Weights of a small self-supervised image encoder.
Model: 5.46M parameters, arch vit, activation gelu.
Training: adamw at rate 0.0017, batches of 128.
Data: trained on stained colorectal tissue patches (NCT-CRC-HE-100K), 22605 training examples, 66.8 epochs.
Rows from block 5 of a small self-supervised image encoder, named by matrix and row number. Rows with one number within an expert belong to one neuron, the router's apart. Each number is 500 + 25 x the weight over its row's rms, rounded and kept within 0 to 999. All counts start at 0. Numbers have three digits each.
After each expert's rows are labels from the 100 images, of 14976, where the router gives the expert most weight on average: "top examples" is what is common among them; "colour at peak" is the nearest of a few named colours to the mean colour under the peak. Only what is clearly more common there than usual is listed. The data: stained colorectal tissue patches (NCT-CRC-HE-100K).
# router: slot weights (model.blocks.5.mlp.router.weight, 64x128), inputs 64-127
# up: expert up (model.blocks.5.mlp.up, 64x32x128), inputs 64-127
# down: expert down (model.blocks.5.mlp.down, 64x128x32, transposed), outputs 64-127

# expert 63
router.63:524542506512515461487499495516489535462464468439493505474533470495525489555515536554489525486542493512508544482500497477462539496508503496456487507532474453484481543519510516452525494473483494
up.10:443470537491500508500500481500557500500540469533530500481505460500504500556510500524486494504530504500508487508497462518464545500498500500476477531501462490536484503498534528500467500525484496
down.10:530517484503484468468517500529500500522500447500500500524500500500514500500502500512527500500500558501540562500500500500525503537485463535526500507500468461500521555500500506515496533518445500
up.11:500500498500478523500484500500502500487500470500472500522530542501500500518573500498500436527465465500478476495535531557500500535488537484538535467516500565506500469449500500479500500500523500
down.11:514500525500500532500542481448520546520485452500479473469480500502541493486474531501432537500541563500500522471505466478483477542500500521492508469473500523498507500541500497538468500486476540
up.12:526486469500500482495545484454447490544500516520515483533522500534500486500501460531529500550500477500466456495500500527520508500576500464554536475492532509493522483476500487500500500546500500
down.12:493500500559458464510496445500500509463500533502500500520503455508508507500527500500500500518500535544507493500473448500475499525500563529500436509500464472500477535470533500558469482438500480
up.13:500500469476534484508500500515544497430500500501500530500457462500481500500500454500502486498514500500500500500500509485421500522480500528500471459567521500500444462500526549461481538500500563
down.13:521500511463485500500496500511500506450481500480509500517475496575500496483484462484472495500500500500479531500500500560500490500563506500441500500500500534531500520506426471493481471521513469
up.14:500494500473520500569500497500470458502492520471500554529490497500494513537470500506472510479500450500518500500500520500476480548523480486460519498492445538525493556471373468500498519475528529
down.14:509512538499515500500500516500472492500500530500500494499483435500549487483544519469492501505521468512500500530556468500500500513488533474500541547482496511514469500510475485483477497491500519
up.15:480516519526518507521474473430496511466507490480430461503462500500534483524416500480505500512454494521483549522424500500497501512496501500500465545500480500473447500500532500482516507500466500
down.15:500542500545532500468500539498443443500500500540503487500459500545439500500500432500515547514521531485462534499527524452477461520494498529546512455485521500500479519500519500500468500525511500
up.16:555531527489534500520507500500512511484500486452497500443486477523500500440500534527515499462500500500468457530480542490465495458500500549500493506557522473482500520500504445500534477550516500
down.16:479553474455531500500500482498453510512417538514556500457566469509500508539500526549500500500484500528500471566503461537471509500500500478462532525496489500474525504545469536483477500493514450
up.17:500491496458500496475470471530504471489516507553473500464542473500482500500500500460523500479484483539474511488522500500500500513500500500500500531500524500504511500483513500568502530500501515
down.17:500500500517500496500487446516477500500481491520523465514525504526500482463549508501500500504546489500456500461500500557514475500476527500500500456463524517500500527500476454531526497500553471
up.18:500487488500500500480505478501474500500500543536489517507500551514500523515559557503535460521500500485500500445478467500500467508536500503500500455493494500516512488515446471500475500509474500
down.18:511500572504528441499500500500500500490500475519513538549521500500548487487456500518488500506506500500536500500482494456514480531500469481500500529521458521549478457545519500500500499489423512
up.19:500540496508475500568500519500525510500500500500503522500533492500500462504500544514486500475493500500500521477467509482500499505433482480530480481482482500491517499526525559508481482505500500
down.19:471463500500516503507500469486491500510541437530452510467524493493500471471499491500500511463517438470487537461502506500549536530520544429506505507500500500474500503481476535489450507518580500
up.20:512500556500515495451500499500500474500510557492500460512500538553534520464500487417473527423498538500478507511535500548502500513441479477528535476500500475480500502500500463461472500526493500
down.20:500472446484513500516528503487500496500500500504517467455500500472500519453466500516479505478531541484545511500523481551500438500508494500506456500530572500498506500524508500509512509508500500
top examples: tissue: lymphocytes
colour at peak: grey

# expert 48
router.48:517455495535515506547522503486466480495536530494520471520458491503521480476448511483487513544547508508496503513485508504499474472511520486511532566491487480505533484494501502524507492510508526
up.0:481535543500519500478458500513526484499466516500534500511515492500500466551500500460500472490468436500485527500500484529500472500500500500470513500499496508500588544528515483500500500529454537
down.0:500526493560500531500495539486505457477500535500530487500526484500483491500527517500500497490530479535466478531500446550500542459521502497500491499472500500500470541477442531478467492481531503
up.1:491500560500507463454513500500499521465500520500500500500453505500500544534534526500547500510461500487508500545500500500505500450536500529550514500477500518504500484484500499500594540498500495
down.1:531535493521500500468500500542478476471471495500463500483490495491500464490500500505509545516560513468565527500498502500473502493500510543489495500485500531500518500500523448506500500500465500
up.2:500476504541564488485500495488498500500493499500500494500542512524489464504472499500480500467464499476500500475500490569500507500506539500509500500499473560444500540500500500500478500502500478
down.2:586500502500536546514519500461521528516475500468461505460525488500483500473546469531552531527453500480512500500537538534500444500500458525500484454500536490455526507507528536476504504484500489
up.3:500446488500469500500502500556465575476500516513511556469542501500500501525498495496500490510523465484500490498491454479502500500500485511500458499493543540460451502468500500456502500500500484
down.3:439500500475543478509494517500500500500532459552500446521505451500463509466525463519535532500500504500500500448500500498481468478500500500500513500500466480543499492500500500500488478500500487
up.4:531468517504500516483500482500500531494478499531520500484487467460500470475520492478535449472500484500478510500500462501519539463500479453517537500509500500505542547480538500520471500500465500
down.4:514503471524465500508464502479488500483488514500529503480431517466534541544500542500504543472559500500510470494579541506500515497500500453505466500505495500571500504480460500541517542468506474
up.5:484500558505500486524453492518528473510500535459506495483529493513510474501475516522521482509509546486500501517483529511486505462523500500545500500510521512524500524483467609551500508519500500
down.5:506502523530545454500510554500544497528451500466468500470500456500500500500502505500450500482505528490478500500521483514474500529522437500467490467500491507485550516446460500524500554482510542
up.6:498500584483497500500467474494500461457527502500484497498500514460481499522500500500500489479472503523488572507507484485522500436490516482456500476500450469522567500524520500486498532474510500
down.6:536452468502519495455512511499494500500500545500500497525500500461494500542500508503500446479500524476464443500522521469534500509502508547488500481496500463518500561500528496462469445501536500
up.7:503500488500500532495476522484493500522509518500478480500475522500535483535466555532465482454465430436512520492479556497484500484514500472492499496518477461500468501534523511493500500525512500
down.7:509459500500500510469502516509569489469535472500500516500506500510530500475512530505496533496491500500506482482557498545500476511517510506489502468532497436534500494500502454443530500500500492
up.8:533433509516500465500480465529519548506486500500545444551541520561500500500439464500458489501500500501500500495476500500526558460518506524500499500506500532500527549500457496506537500485519500
down.8:500500471498506547500473467478487526446500500459482500494450500516500500500500500466500488539512500500502500491464500493556500500516490512518456492519500500500500501545536511500500556485500457
up.9:500488500441500476529464462506474515528492524487500514458500531480493514500500500500500500500500505478521514500492480438517513503532524500470550539500507547500500461491463472490551475500510496
down.9:500521535491471510440514473514500500500536491505562500517470500535484500494479520500529473448541475486500547448518508500527476500511502465453500502512527500525465477500519472537505500500534442
up.10:534511500529533518501484516485530513459496552500471500512500449500500498536500541500500500480500522476492502536500517500500541500500552500500469516544500500534507520541500477500441469463516489
down.10:500467505473525474500471511504504500513520448495511500500482507442500500534531502531500500506465455475505500538500517500500500500500500435489538495474455489479500458524466578500500500545504500
top examples: tissue: lymphocytes
colour at peak: black; brown

# expert 52
router.52:494445472517491509538470490496468471523540538509519462500447536481529463478450489510507529552546489480521508513484524525518457473525521501523513525494498471530516485472478510522515522528498501
up.0:490467500500500507438526496500490506506500487500469500483500523500484450500500500521482530504488500505500486442500500546455468497487484500474500502526527484500500504500500538485549527538500544
down.0:500500498528505459490500500464500489500532522525456496498500478465529500500500500500500479550474475479514500495494530500500517542470444500522540500514486500500510560500479453536460500451500478
up.1:475498492514511501520448553488500546500500526542552500547500478492500500500495493500500483459516496500500500535483515504518489500500500487515500551500441500486475500456500520507504500523495500
down.1:479527500519490500540482539522500483562477500519522500518471426503500500500487500486506521497494500505521547498508510500488500527438487538493471500533515500537499478491534500462511464481519513
up.2:485485499500500531509500500500517498500500493559512504525553470460466493543478517512491500500500500500526500559513488460497504500482500500466491500480449459498528525500500504500557494500500500
down.2:447520553472500555500500506522471474500500500500477500500513517542458502491505528446526500473466493511500520478511470470500501500500523500540521500473545500493469503500468530499457481550500500
up.3:500527526495506511500499500495500477500491525500537486457504431506500500530500499556502535500485482500500477500559506486443500504535490545534471497563533443470494508543487575532464527484492500
down.3:500500491503500500471501486514500507521481468500533500466538553479500500500500531509482500492500500556500479489550514500489500491469500561500500521532542511524500536454555546487500517517494494
up.4:546500537451474524492530500500500500495509500474500515477482500494479479493532470478527490509531509504527500500500503497449463500500500474558490515497505539509532500515469500500500447438475461
down.4:525480488484500500532500461500488523500500481450500574500447500500520500478490500546551500424500503459498500548478500500465500522498500490485500500486544500513522505454462507463500535500505500
up.5:500500520500500500518488464500527463504554489501456515435509495507500504500524517483500532500500500480472470510507500481488469500415482500500500542474485553516541446500501551536507479458542522
down.5:476500480467500484504503492489484475500500500529470486575500548477458486434459496538511497444484494552500503471500503510500448471508500486461475526539500548494537500501531500492543500471500477
up.6:500500478500500465468500497536482500532509495449500500491572513485468572521499437497495514521500488545512482531525500500500489500489480530463500529479487500465485518515500559502535500500500493
down.6:515539500502492500500500556500500536500514500442476490503513505495470497500494520490478488522472500500501516495478522500545500500476474519500500514495523524549461454501500534500463484463500500
up.7:532487480500497499500459513500493567451479504527503459468496521500500533459456519500499547500500545500458525491564500500493490473509483498500500521474525479500486477541465528490436542493500551
down.7:485522490526500508477486500489489469500492452515500546479499455530516482534500500505468500478500500461489500500501500504520461529476460447492531495487538517500500500500585553485463500544500494
up.8:522482531500504477500502549531475554500450500500502511464508507512488500500498477500487458500500518500500548484449500475525500500516518469500551447500520500500490496498455529532500544500519450
down.8:500509500465468497558509473518485495483500500532521528500517519465483531500468500464493500541493528486449502500513500500488510522500500509515511500500518483500500565459501510500501478457435529
up.9:500500517540476485467477500526460461515475503511477500446500500490470493500450492466458517490485500500523495547513500492477469500500503541500531500505500484483530502524496500509486500474530500
down.9:500513505527500551507510500501500523500500500500525493485516527500500459484540527500500519500463518536465531500500522484507528547486500488527461500499511546500534460419494510567521530496480510
up.10:531486474554500500500471486500480466533500500506485500469489519516464500513470461494475537500512472515519500510515560471532487511486495549500477572508500458472482474512516543500500536500542475
down.10:471469479501500464500534493516478520473491500510500480500478509448515476479530538500500500490500509500537521584472534535500495478500549488493473532500511510454500525500543517463483487503526522
top examples: tissue: lymphocytes
colour at peak: brown

# expert 11
router.11:475510520508505529485513509559525516481463473513508469499507466509504484524502518487508487490516516508489531512483513505510537489481505494526464477492493485491537544541544525532512484511481516
up.0:500475511500511502500500501456474467503572505493523491489500500477500521459500500499500504500494515503495437500500511495543464483560490500500500500455503500496500462500477490500468433522556500
down.0:518467500523500488474466503500500473485500511515486545494503500520469500500481500470480547500533496468488472475455524509517481466496474535522531525500511471492440527500467462518487513478530500
up.1:519500513525500537500433470500500456515476528500500500500500469551502476529500564510500509459505500485497477500500500500500500500500521550511507559500500432500529500520508500500461500500500544
down.1:510500525500534500521511548498479450500566500461522528492500509516484484500499500525500500500514476500500547500526452504500544516525493512478528500560514521517478500468462500473514500455549500
up.2:492531500473512472504509521500500535479479508479461546500529499544427507500556453532500491527490461500518500488533500507455505532500510457466503494500479544500462480493493497500491500486489512
down.2:500478486508519500475498528481513496507500500500500481457477473500532453500432500460500462458510509517508500500500485500500500522514521500500500516500507500527500500525520506500500500494468533
up.3:520467500540500531512500490509500448519527510500533453467453476480500500503459487500500468500549500520521466500486511504516456471500500511534459500503575468500543500500487512550436484503536500
down.3:500500491461499496521496530472493500493500505489522509489489512540480542492541500500500510500472531491500531478500479539502466465500484501497511500483500479500510450465440500500484471460562500
up.4:533495531545523537492456487497488474468500516498545459479500466528534511551500516497500506500536537536500523505514530537514500470500500500558492499475478439500531525537496510500523491489510500
down.4:500500528489500470453568509486528528493500500500488500504540556453500515469528486540497472475447455521500486500474536500500500500500500504505518547480496529471493500485481492483501480529513462
up.5:492527480499500451515486506500519520500500500500481555524519527494461500550514460556485516515500432500543500485500500516471500574500515500429492500508500521467441493476500500486504560486500489
down.5:494464520493548488500546505546500475500502497500485496522508470513527477481461460500500466500533465500499532490500465481495554500500547527500495526531544538500500546538477529489476475493523460
up.6:449476477493500520478522513500518500500502500500517477479500502490447500467524501491519464500500544455486514507453483500526495425500530492554500480496543543461500500524510500531496425530484500
down.6:540527512500500504518486500473503507482494466500489495512474517486550499486500517500558550500483476536500474517548497500538514543488500476485535500451463500500511500519531521511512521499463523
up.7:470488480506500522483526490500500466500528558513500500514519500500500500443500500420521500546500500456500450490465470511467462500500536478536512490461521502520500500523481494506449461538539526
down.7:487500543500500500533439500500509490500525500461521467540461500500520500491548534487467511512513530500500500524500545494455500546485435527500526500509490500533467500540500523516500543465500563
up.8:501462462550500551500500460500471451518500500485463459500471500500515469498500521484522500544500491500499484535517518500500440444468500517522500500500516522500500500523514500526500465508538543
down.8:500514500462514493510487500506495472460500500500500505500500500500467500462547528474500500529485500500521500500514451482524505500500516516486454475504499476460487500497461500500500476500500526
up.9:535509500531500518491481467452526487500539504484510488500492500477500561455500489549465553500476508500495500500500500457500498500500486500500500534473500508492500469480500500500452512500500500
down.9:509483500473500516550480507523476440544537483500500526520491500500519518500508536500454545512469526472460487500500500440501489500532500500505522519515519500504500522472466500500500500510510519
up.10:530556530532558530500480476482519473500513498440537500501519524500519500493500500500464508500500500500500510521500536500556529539478500552515500555531520500500533500466500510442500537470490500
down.10:500448500479536500490460500500500481478490537492467528526501465534482500521481500489491500515524441466519525500500485500467492468551522513500500525512500490503500545526446500530510526500529531
top examples: tissue: adipose tissue
colour at peak: white

# expert 59
router.59:502476498497489466498477478510509482533521455487478506479512499456471465504520452451512453474465480513512500520523512497470485523504493543482496515534513547536485479507510498517494480465532520
up.0:495504517525474533500501496481486506500541504525519500500448535524532500470500500505500484500517541521480500495494480500516504488534509500547509497500478500520515486448452508500453500524448462
down.0:500510552476500500500518506500500471499474436550500500445526475464500476525464504487487528486500500500514500500500525510521500468545500496466500464528500500505485500491533423532517467500500530
up.1:476521500464500500436531503500456512500500490485543559518500438500468466477566485488491500500463500505442502483500540514500500433542500500500500486500501539500500499510476523500474500500526527
down.1:473557500519500500513500556524478500460500500500498537490500500446542462511500500538464440490528500508500492553470532500476468500472525528442500497500476500511500466501500499500542500493500532
up.2:466500521500481500500505500462512500526507499500490500485559500495493500473500493461533438541481490471526500500500448524456497484485500418500499485500501589527535500519518473525500452500500508
down.2:527500468528539461507474443464480484533534512500554500520469500454554532518500476495520496472464487520484500480471511478503500522516500510489500461477473488500479500460500528500460500466532534
up.3:551490517494508500427465500510500517497500481484500472500500487506538482510523556500516520500561550500457500500490489531523500391508511496493500440500492500500500527517448521497500500526504503
down.3:533500500466508500521490500500503531500435500453438492503515466536492495494500571467500500500547500500500505450500499488453545500555479495500497488524500522494532500520466465486539521531458473
up.4:501476500500500510474500539460438464500504500481500513500483527500465489521493514492479500500545584510500500528504465456500474531475547510500488500500500500546505500500478479500520500495500500
down.4:500500503497484556554474535556543529465516491500491500470500455500500500481500520500490430488500500483487500500500500504500491540500475512522500514490487482465483500477500500500500534546467511
up.5:517500515505500480575500524500500524529514500488470463529481467500500491500500500483500492500491500500500498508494475500500545549513492457543546500499480557526500533474500500500500499509466492
down.5:497500465472512500531442469484532482501491491500500500497508540494499522523470494500479500522461500532509500471500500500568530501523537552500515500500506500479500450484498517521500600500506500
up.6:500484484532500500458522503500483444492500488515500423500450500486500466502472500492530500500540568491456500500500514500500485467500505500510473500476487500547508464522495493482488516500469507
down.6:509513500466500533483467498554517525446500446500500516430500500500500469510536487469469463500553500458534475456513482500478515468500453500499515503534500509500500511486500549500544452500526500
up.7:524462500481500463535500518496480468500537527424500499500437500465425479500475500523483500500500525506500500509506500500504459518455500533528462512500500470500525500500464500506500500477531508
down.7:481532468465509500540500541535500500500518498516495451500500500471522500455539509471512526500503500494476516522561538500500500500509475479500500518534500460507547473541538492500516500500483500
up.8:510486498500529509500511512537500500500500562498500500499496500500480504506500502469464525500486530500500425565533500472500450464500500526500500500511510437500492500550508555491500500474500500
down.8:531547493485485484499469447512530499458500469519454500500480485500442523530541500544495476500516500471437502471514542500508500500484447463488500481508500564519508496500500508469488500538484484
up.9:500580500500581500500500486508500500500505500471487464500500500529532506503500498547502553500502515500529516474500500500499500443500516502436491500447448509500476500500500469500500500493538482
down.9:489523521540500527489514502530500528450500497500499451472463500500500434500543500466461500503526500429500500521553500500468520469474510500500500553518548494492505482445461500500560500500471500
up.10:480500460500500459467500532524507522500478500500497529500507521471500444526500506495512482524490470499541497500480495514500519501500500484503472482461504497502475468519543500500500516500470479
down.10:500527502499474500472453533454525489500500500500477500524500500511508516500504563474562500517470500512460500537521512523543500500453501483500527500464547496517500440460516539500458535524500521
top examples: tissue: lymphocytes
colour at peak: grey; brown

# expert 15
router.15:533491501493488502459514490502482478511538486504507456480486488458507519527502529466506530494496558520471498526493490467483507462523518554472504519482518468516478481548494499474472524508513486
up.0:489500509506480536500519500512528501500500502540543477471508500498536511473500500471487476557475504512500500488474500500586500474522504498500446460500500500526547515500500544480526432556500500
down.0:515483500500500434462500500519500503466484453483527500481495479537500482499464500500500467500481516528517477500500574500486488500540493550496500533500475500460534500500481513500468500441485477
up.1:558472497500481500509504428487519476506513492459496484495463500500500500519500482526462546470500490519542533537529548499444502532455510527440465531530531497476483483534490529484500541500500508
down.1:473517488479553492548511468523496467462500547517500522513530510511513500538525478517500500500524500433469455503500462509500500500500455457526500473448481500500500464500516500524474484518532483
up.2:551500500466500464504512544466491509522491517514500500531500500528474500437571532455511500540500521519500500460527468500500500485500500476500500462511507547510500500497451470488514481500441499
down.2:475500458480500500500485498495479500500524500500531500467500500500500479446479466500512544464512556513554500512500500473516498527500581489480500471529469471510500511586530533500502485489486500
up.3:536516500464485498481533478495479515500500455468500495500513500500462500500532533560474517460515527528500500500533500507449455500480525505474464500500500476450496509512469545481500526473500455
down.3:484465484499457500533483500521477491502504548500506479500500561449500461500471471500502500500464500449500500523488493500529509500520500488543490505484500479562497507500541471500481500554504500
up.4:500511521471539500505500510511538532459457511500536515493500479500480499517554444538500500500557442501453500500448500513500511500448509500495495500466510520530500500500471466513500500505470500
down.4:528500509465492500491487496519530490462511500515500528564506520516484500518489491500478499456492489460500500497453488500541500480434503487483500533510527532500488469466500511514500500508465493
up.5:464553519500488490530500500552500500500424541539500529497500513500514527541520500491501500510533405500500537474500505500500495500500481503495549500501500533500487524500500550500522454497436490
down.5:495535548500500525458516506500498493500513542500500500561458477516500516500516500510500419466448557519500463512500500500488536538471491476497540532542538486489500533526510472525500500520500541
up.6:500500500480495423470530521500485500526510500500500500529487500500482542532509500519517500566500491433500481506461500487558500509520524517442523500444474500518500461485472460476500516520522478
down.6:468506500500500500500543492500487500500468526500578444431500557500500500477525517520500508499500460500482495523557493500458469455498500523500463500500497500460500500465500532515500457500486500
up.7:438500551491485497469480500533500450556488500500511503478545469473500509473500500490500479500489532470453530489445462498548473500528449489519537443447502480529500500481479473462489489500500498
down.7:491497479500531516500461502500532511487523464500500500472500506500500466503500527516437512500446491528500520573500500500499515531471522493505500536494500500564492567470545500450475558519528500
up.8:474500495500516529498468521485524484496531502512501500512476510534549540500470500450500484509500500453480452518500500453539500500540500472559500468441489500557500503475443468519516500506500500
down.8:551500446485474500500500500446498543500482443547500501500500500490504519463506500497500518471500469479500519463535532500480500504463500504482456483538500501500500498501508500521511428500536500
up.9:481519500477486433550475500500460500500492503500500538500500492500500500500539476495467500454521500479500489539548500500511502524522500517513489522472500474467461500469500460507451446491512522
down.9:482527519532500445513485500463521533480485489500538500533500511500500514476500535480455500483460500538513467541529490570519488531500528500500486500530522500500521486496521455507500459539466526
up.10:454478536448500500519486480508500428514519485534500508466512489500500490500471500504500500500475488469509525449548472523439489530458493500512484504470509500517500413500527491525500471526479526
down.10:521500507500500517488533520500500527500476499484430519534500500520461438500478453529500510476500500475457494474500487462502456455530487491500508539511500500509500472511488511466500500496500497
top examples: tissue: lymphocytes
colour at peak: grey

# expert 38
router.38:478498503527511481549476452511547515480475485524512495462548486498507500475462459454507461528486469484516502522468517515516513541518486523536537523526491518517508517497529496549534490495504528
up.0:594504500501543500484500507534474537500515470491474500500479496500487465491500535500500486538495500522512433500529534478500500480478500500480500500500515477500470500475478500530500504485539500
down.0:505500500500507476493473458480462490500543500500473481455500514474415448488497465486533500479509498562561500491522489451516462497533495500539530467507500500496502500509507504500520519500536488
up.1:533540476454485500499500561476510488492493514500438528485507524477528500538506536510526500473529500511500500503519508475500482502490500540500495421505461541500487492500526497475487504500447517
down.1:500482535500521554490500498570517495483490500542500573477542472493476500489515448486419500493459473434513530482476501522509476490500500500482528500517548522500534512523499477472525500500473523
up.2:522495500500481509496484500500491498529495488500517461516500523480481500500545479535500506522522503478538491493521497504504486510500517487478521438496500489525500500535500503500500492476577445
down.2:500484500485437556500493472500507500447509500527500543472538500458500474512517518500500524432500516494525457500535468536500500560473500489506496500478480503500500500501488481523574457529499474
up.3:482456500500454500500547520459484496500531467461506484505510476514500529524474511500508500500516500500500488492512500493532482508556542451500500503492500525493530472500492500511488471548508530
down.3:491500545485516500500500500500503478500475507522495454555500502500555500509532500500500474525476474533508500500465483492513532487496512500500469500472459500500505540500513446519523502574500500
up.4:500461494530507508431524457500500494500527500500437500500541475457537430469505500436550480522500560500500505500501489461500521461500496505500482500468471467502500500529498500494459500500533500
down.4:500540500485505500500531410461470496500480524451500500515507500537500485512500486500479511509518478512500500442510518495475473466500505528494521499460500472500488500500500500522500555500457479
up.5:504478536500500471490539500505500490496516503486536510498501489500558485477489472447480500468493450520539516561500522505463500500493500494539494477500500470509539500536494504503482487481500527
down.5:536521496500543464500505519499539523500513528518516488500500518500479480493503470534498500507527443518450500500500500500455500500500500525500507500444562527535470500500506500500463500496454468
up.6:525500479517500482500500500500533509500514513542496500454550500500504488507521505500500513500520507500528500450500405500500479525500500487541500474500492503500500512500482500514440470489504516
down.6:500500529526488501500473500500500461508504454472435534493527500500434523472506500500534500532488467528500404500455534504500471530501524500457521528479464467542500500500521485516534508474507501
up.7:524514500451500466470500502478563446518500462466513509500466500507500513500534509490506500500500536500500563500467527480535552484485518537558478468498463500506511501519519480547510517528500521
down.7:480477503500458515490510474504539493500502510500500469456516502491433478500485521486500500484496514518500488492539492500504500545473531498500500475500506493496458565478500444500481502538512555
up.8:500500496503474466541500483500464453462500477492559530511500492526500500452486428497489472515544500479500584497530500492500493500543514500500503478500500500479465510474478500487540512500451482
down.8:476500485500471487455500459552514507500498461456500477566500537493500458513500500452496544529500486541459513500500497500472500467500484529524483505519512500453518505540491500505520500500498500
up.9:500500500500484526519527489500500500512500500512515483535536526500525525500479483546468503500500551563474552511500494496500500472461500500500500568513501511509436472495500500500500479509500500
down.9:507500509500519500500497516491539477541484488500473445500537500454486477478544500530500552490476515500513474467500500488436500522500440500517478565500536548500496500486528500470500522472503567
up.10:500500498521497494492566503500541494535539527475500513509440483500503500479560500485468435569499524500500474497500500519500505465500497500513467500522500489538443542500479500467495534496500500
down.10:534500500536474500456500500500506500503480509473496581478500545490511506513519490524482500468498523508533444464500500527533458500513500500500473500480500462502498458500519506483482546533523515
top examples: tissue: smooth muscle
colour at peak: pink

# expert 1
router.1:495506523540493532484484468512494537532537482469472475480546417507477439522483488501476483522470465500491519510449517516511512515501504513503525546497525479497529514531531500497477475520448522
up.0:525503487473513500462500503517532500507465511513522506531486489450500500500500542527466506500529492473500500515488554548536491500508500506539500510500498484500480500500497500508470506501500515
down.0:438542500500499500489505500500500482580478500480511500464480500514500537498500540499559500450500521495486500442480512500512470495500500537549491537500492470500500456453500492481500515473492477
up.1:513511507500500445571500500531500477504526500500465500523466532464500500528463482462500507486500482514489515478500500484507500437503509533500500474506500473500563494531520505500467512496500535
down.1:500472490500500500443500515512445528505455479515507506500480526486461472500500500517513484496528505512483503500583518505505500482544453462522536478512500472523513557500519575500464487502500508
up.2:522517519500549532491500500518529546552511517514501545464507539500518521477531488480500504484494500500517547482514500497512534500476500466499463500500473489491509500514473500558500500500514555
down.2:509484508500486518500484476484500538497468503480500528500491454479484456500443500500500500528500512468481502500456459563534459524480469469495500544481500466500500459500454500499537487488503500
up.3:525500500500511503520500500500500477500517500500537500556416542507491500516493525479500483500475462500560500500520500506475500546500500500481525512512519500453487500521479462500500516478500500
down.3:543556508463500500486542480521521500462556516553515516500549475500464523500489500461483511507500506522500550495499540500500528483511509477500488493478500482537500515500488474496459522541531497
up.4:528492500437464509529511463500468466490500470472477500539506517483538500463486488500534500475494494514500469500473480500503504500539502500462558540500539500478558487511490523477428500500555500
down.4:457521515519493526505507521473500500512478500507500491500498525457467490515509500473470544543511500500481466478500526484499452472505481544513483452487511470537524500481480469514514500488571500
up.5:521454515464524500500500517500500504525518475474477500476500448488509500503500500511479500459533513473500500485500505514496522500517507474500509491500557473500497540520500500500552472500516511
down.5:491508500500495482510536481572461474509500470500500500478487496492480494523492500438474481500500505517487466500491504512500500484468472557500500485526478578500482536475531472525500518500483500
up.6:464500500508459486500516468457521504491504485500493500509572500484500500491477455527461500485557500500426498533517468539500500522500500461533512500480500494470485470454500556500500525500500500
down.6:459484534534494473457493500500502500512500500500494557462496500522491480500500489500500500463456485500542471513500500551502518505500546565465500503537532531500500513472527510468524510482546480
up.7:454476500495480557563500522453464413527500525500514500490497523500500530551443501542530526494470500490512489500511489500500473435517500539517500500460525529498500500540495500533500499500464500
down.7:490512513500508552513496478500500541500527525500484500446500479519514522500500500564500522521552459528521500485511500500500500523466535500517522500523488451500500479479500482559537500500500500
up.8:458531496500531523459494539496500517500538500484510500513475490499536500436535505500500500574500500465556537500514508486500506481527500491468518499500485501516557545500454507465547520514453408
down.8:466500520535500500452500528500511500520443483500533504467520500500457500472500480500500500489539576500493454543499508520500500500551449474500451500500527467500500500500500500463457488474500500
up.9:527500500500513526475554482529512500486461500483544531491544459500543498498545474517500523495443527500500500522483480500500500474500537495500500489534506500523500486499505518472564508480500441
down.9:500529500546500470503509488500500564539500468529500542523514491426519522480472500491500500507539455508500476492500480498500500491500417504500493515547469457500500500442500515506476500500488500
up.10:463515461561543500459485536500528504488467452500500473484513468547500514525477500465549500535500466488489500534542532500511520524500523528500500502524500519482532528500524500526523524557492500
down.10:517515500500500500500519450500474478487527500496494534500530500500500532522500600456545519500435491477514468457500456505535508491500510504491474500507500500483500530475454509500500500516464500
top examples: tissue: smooth muscle
colour at peak: grey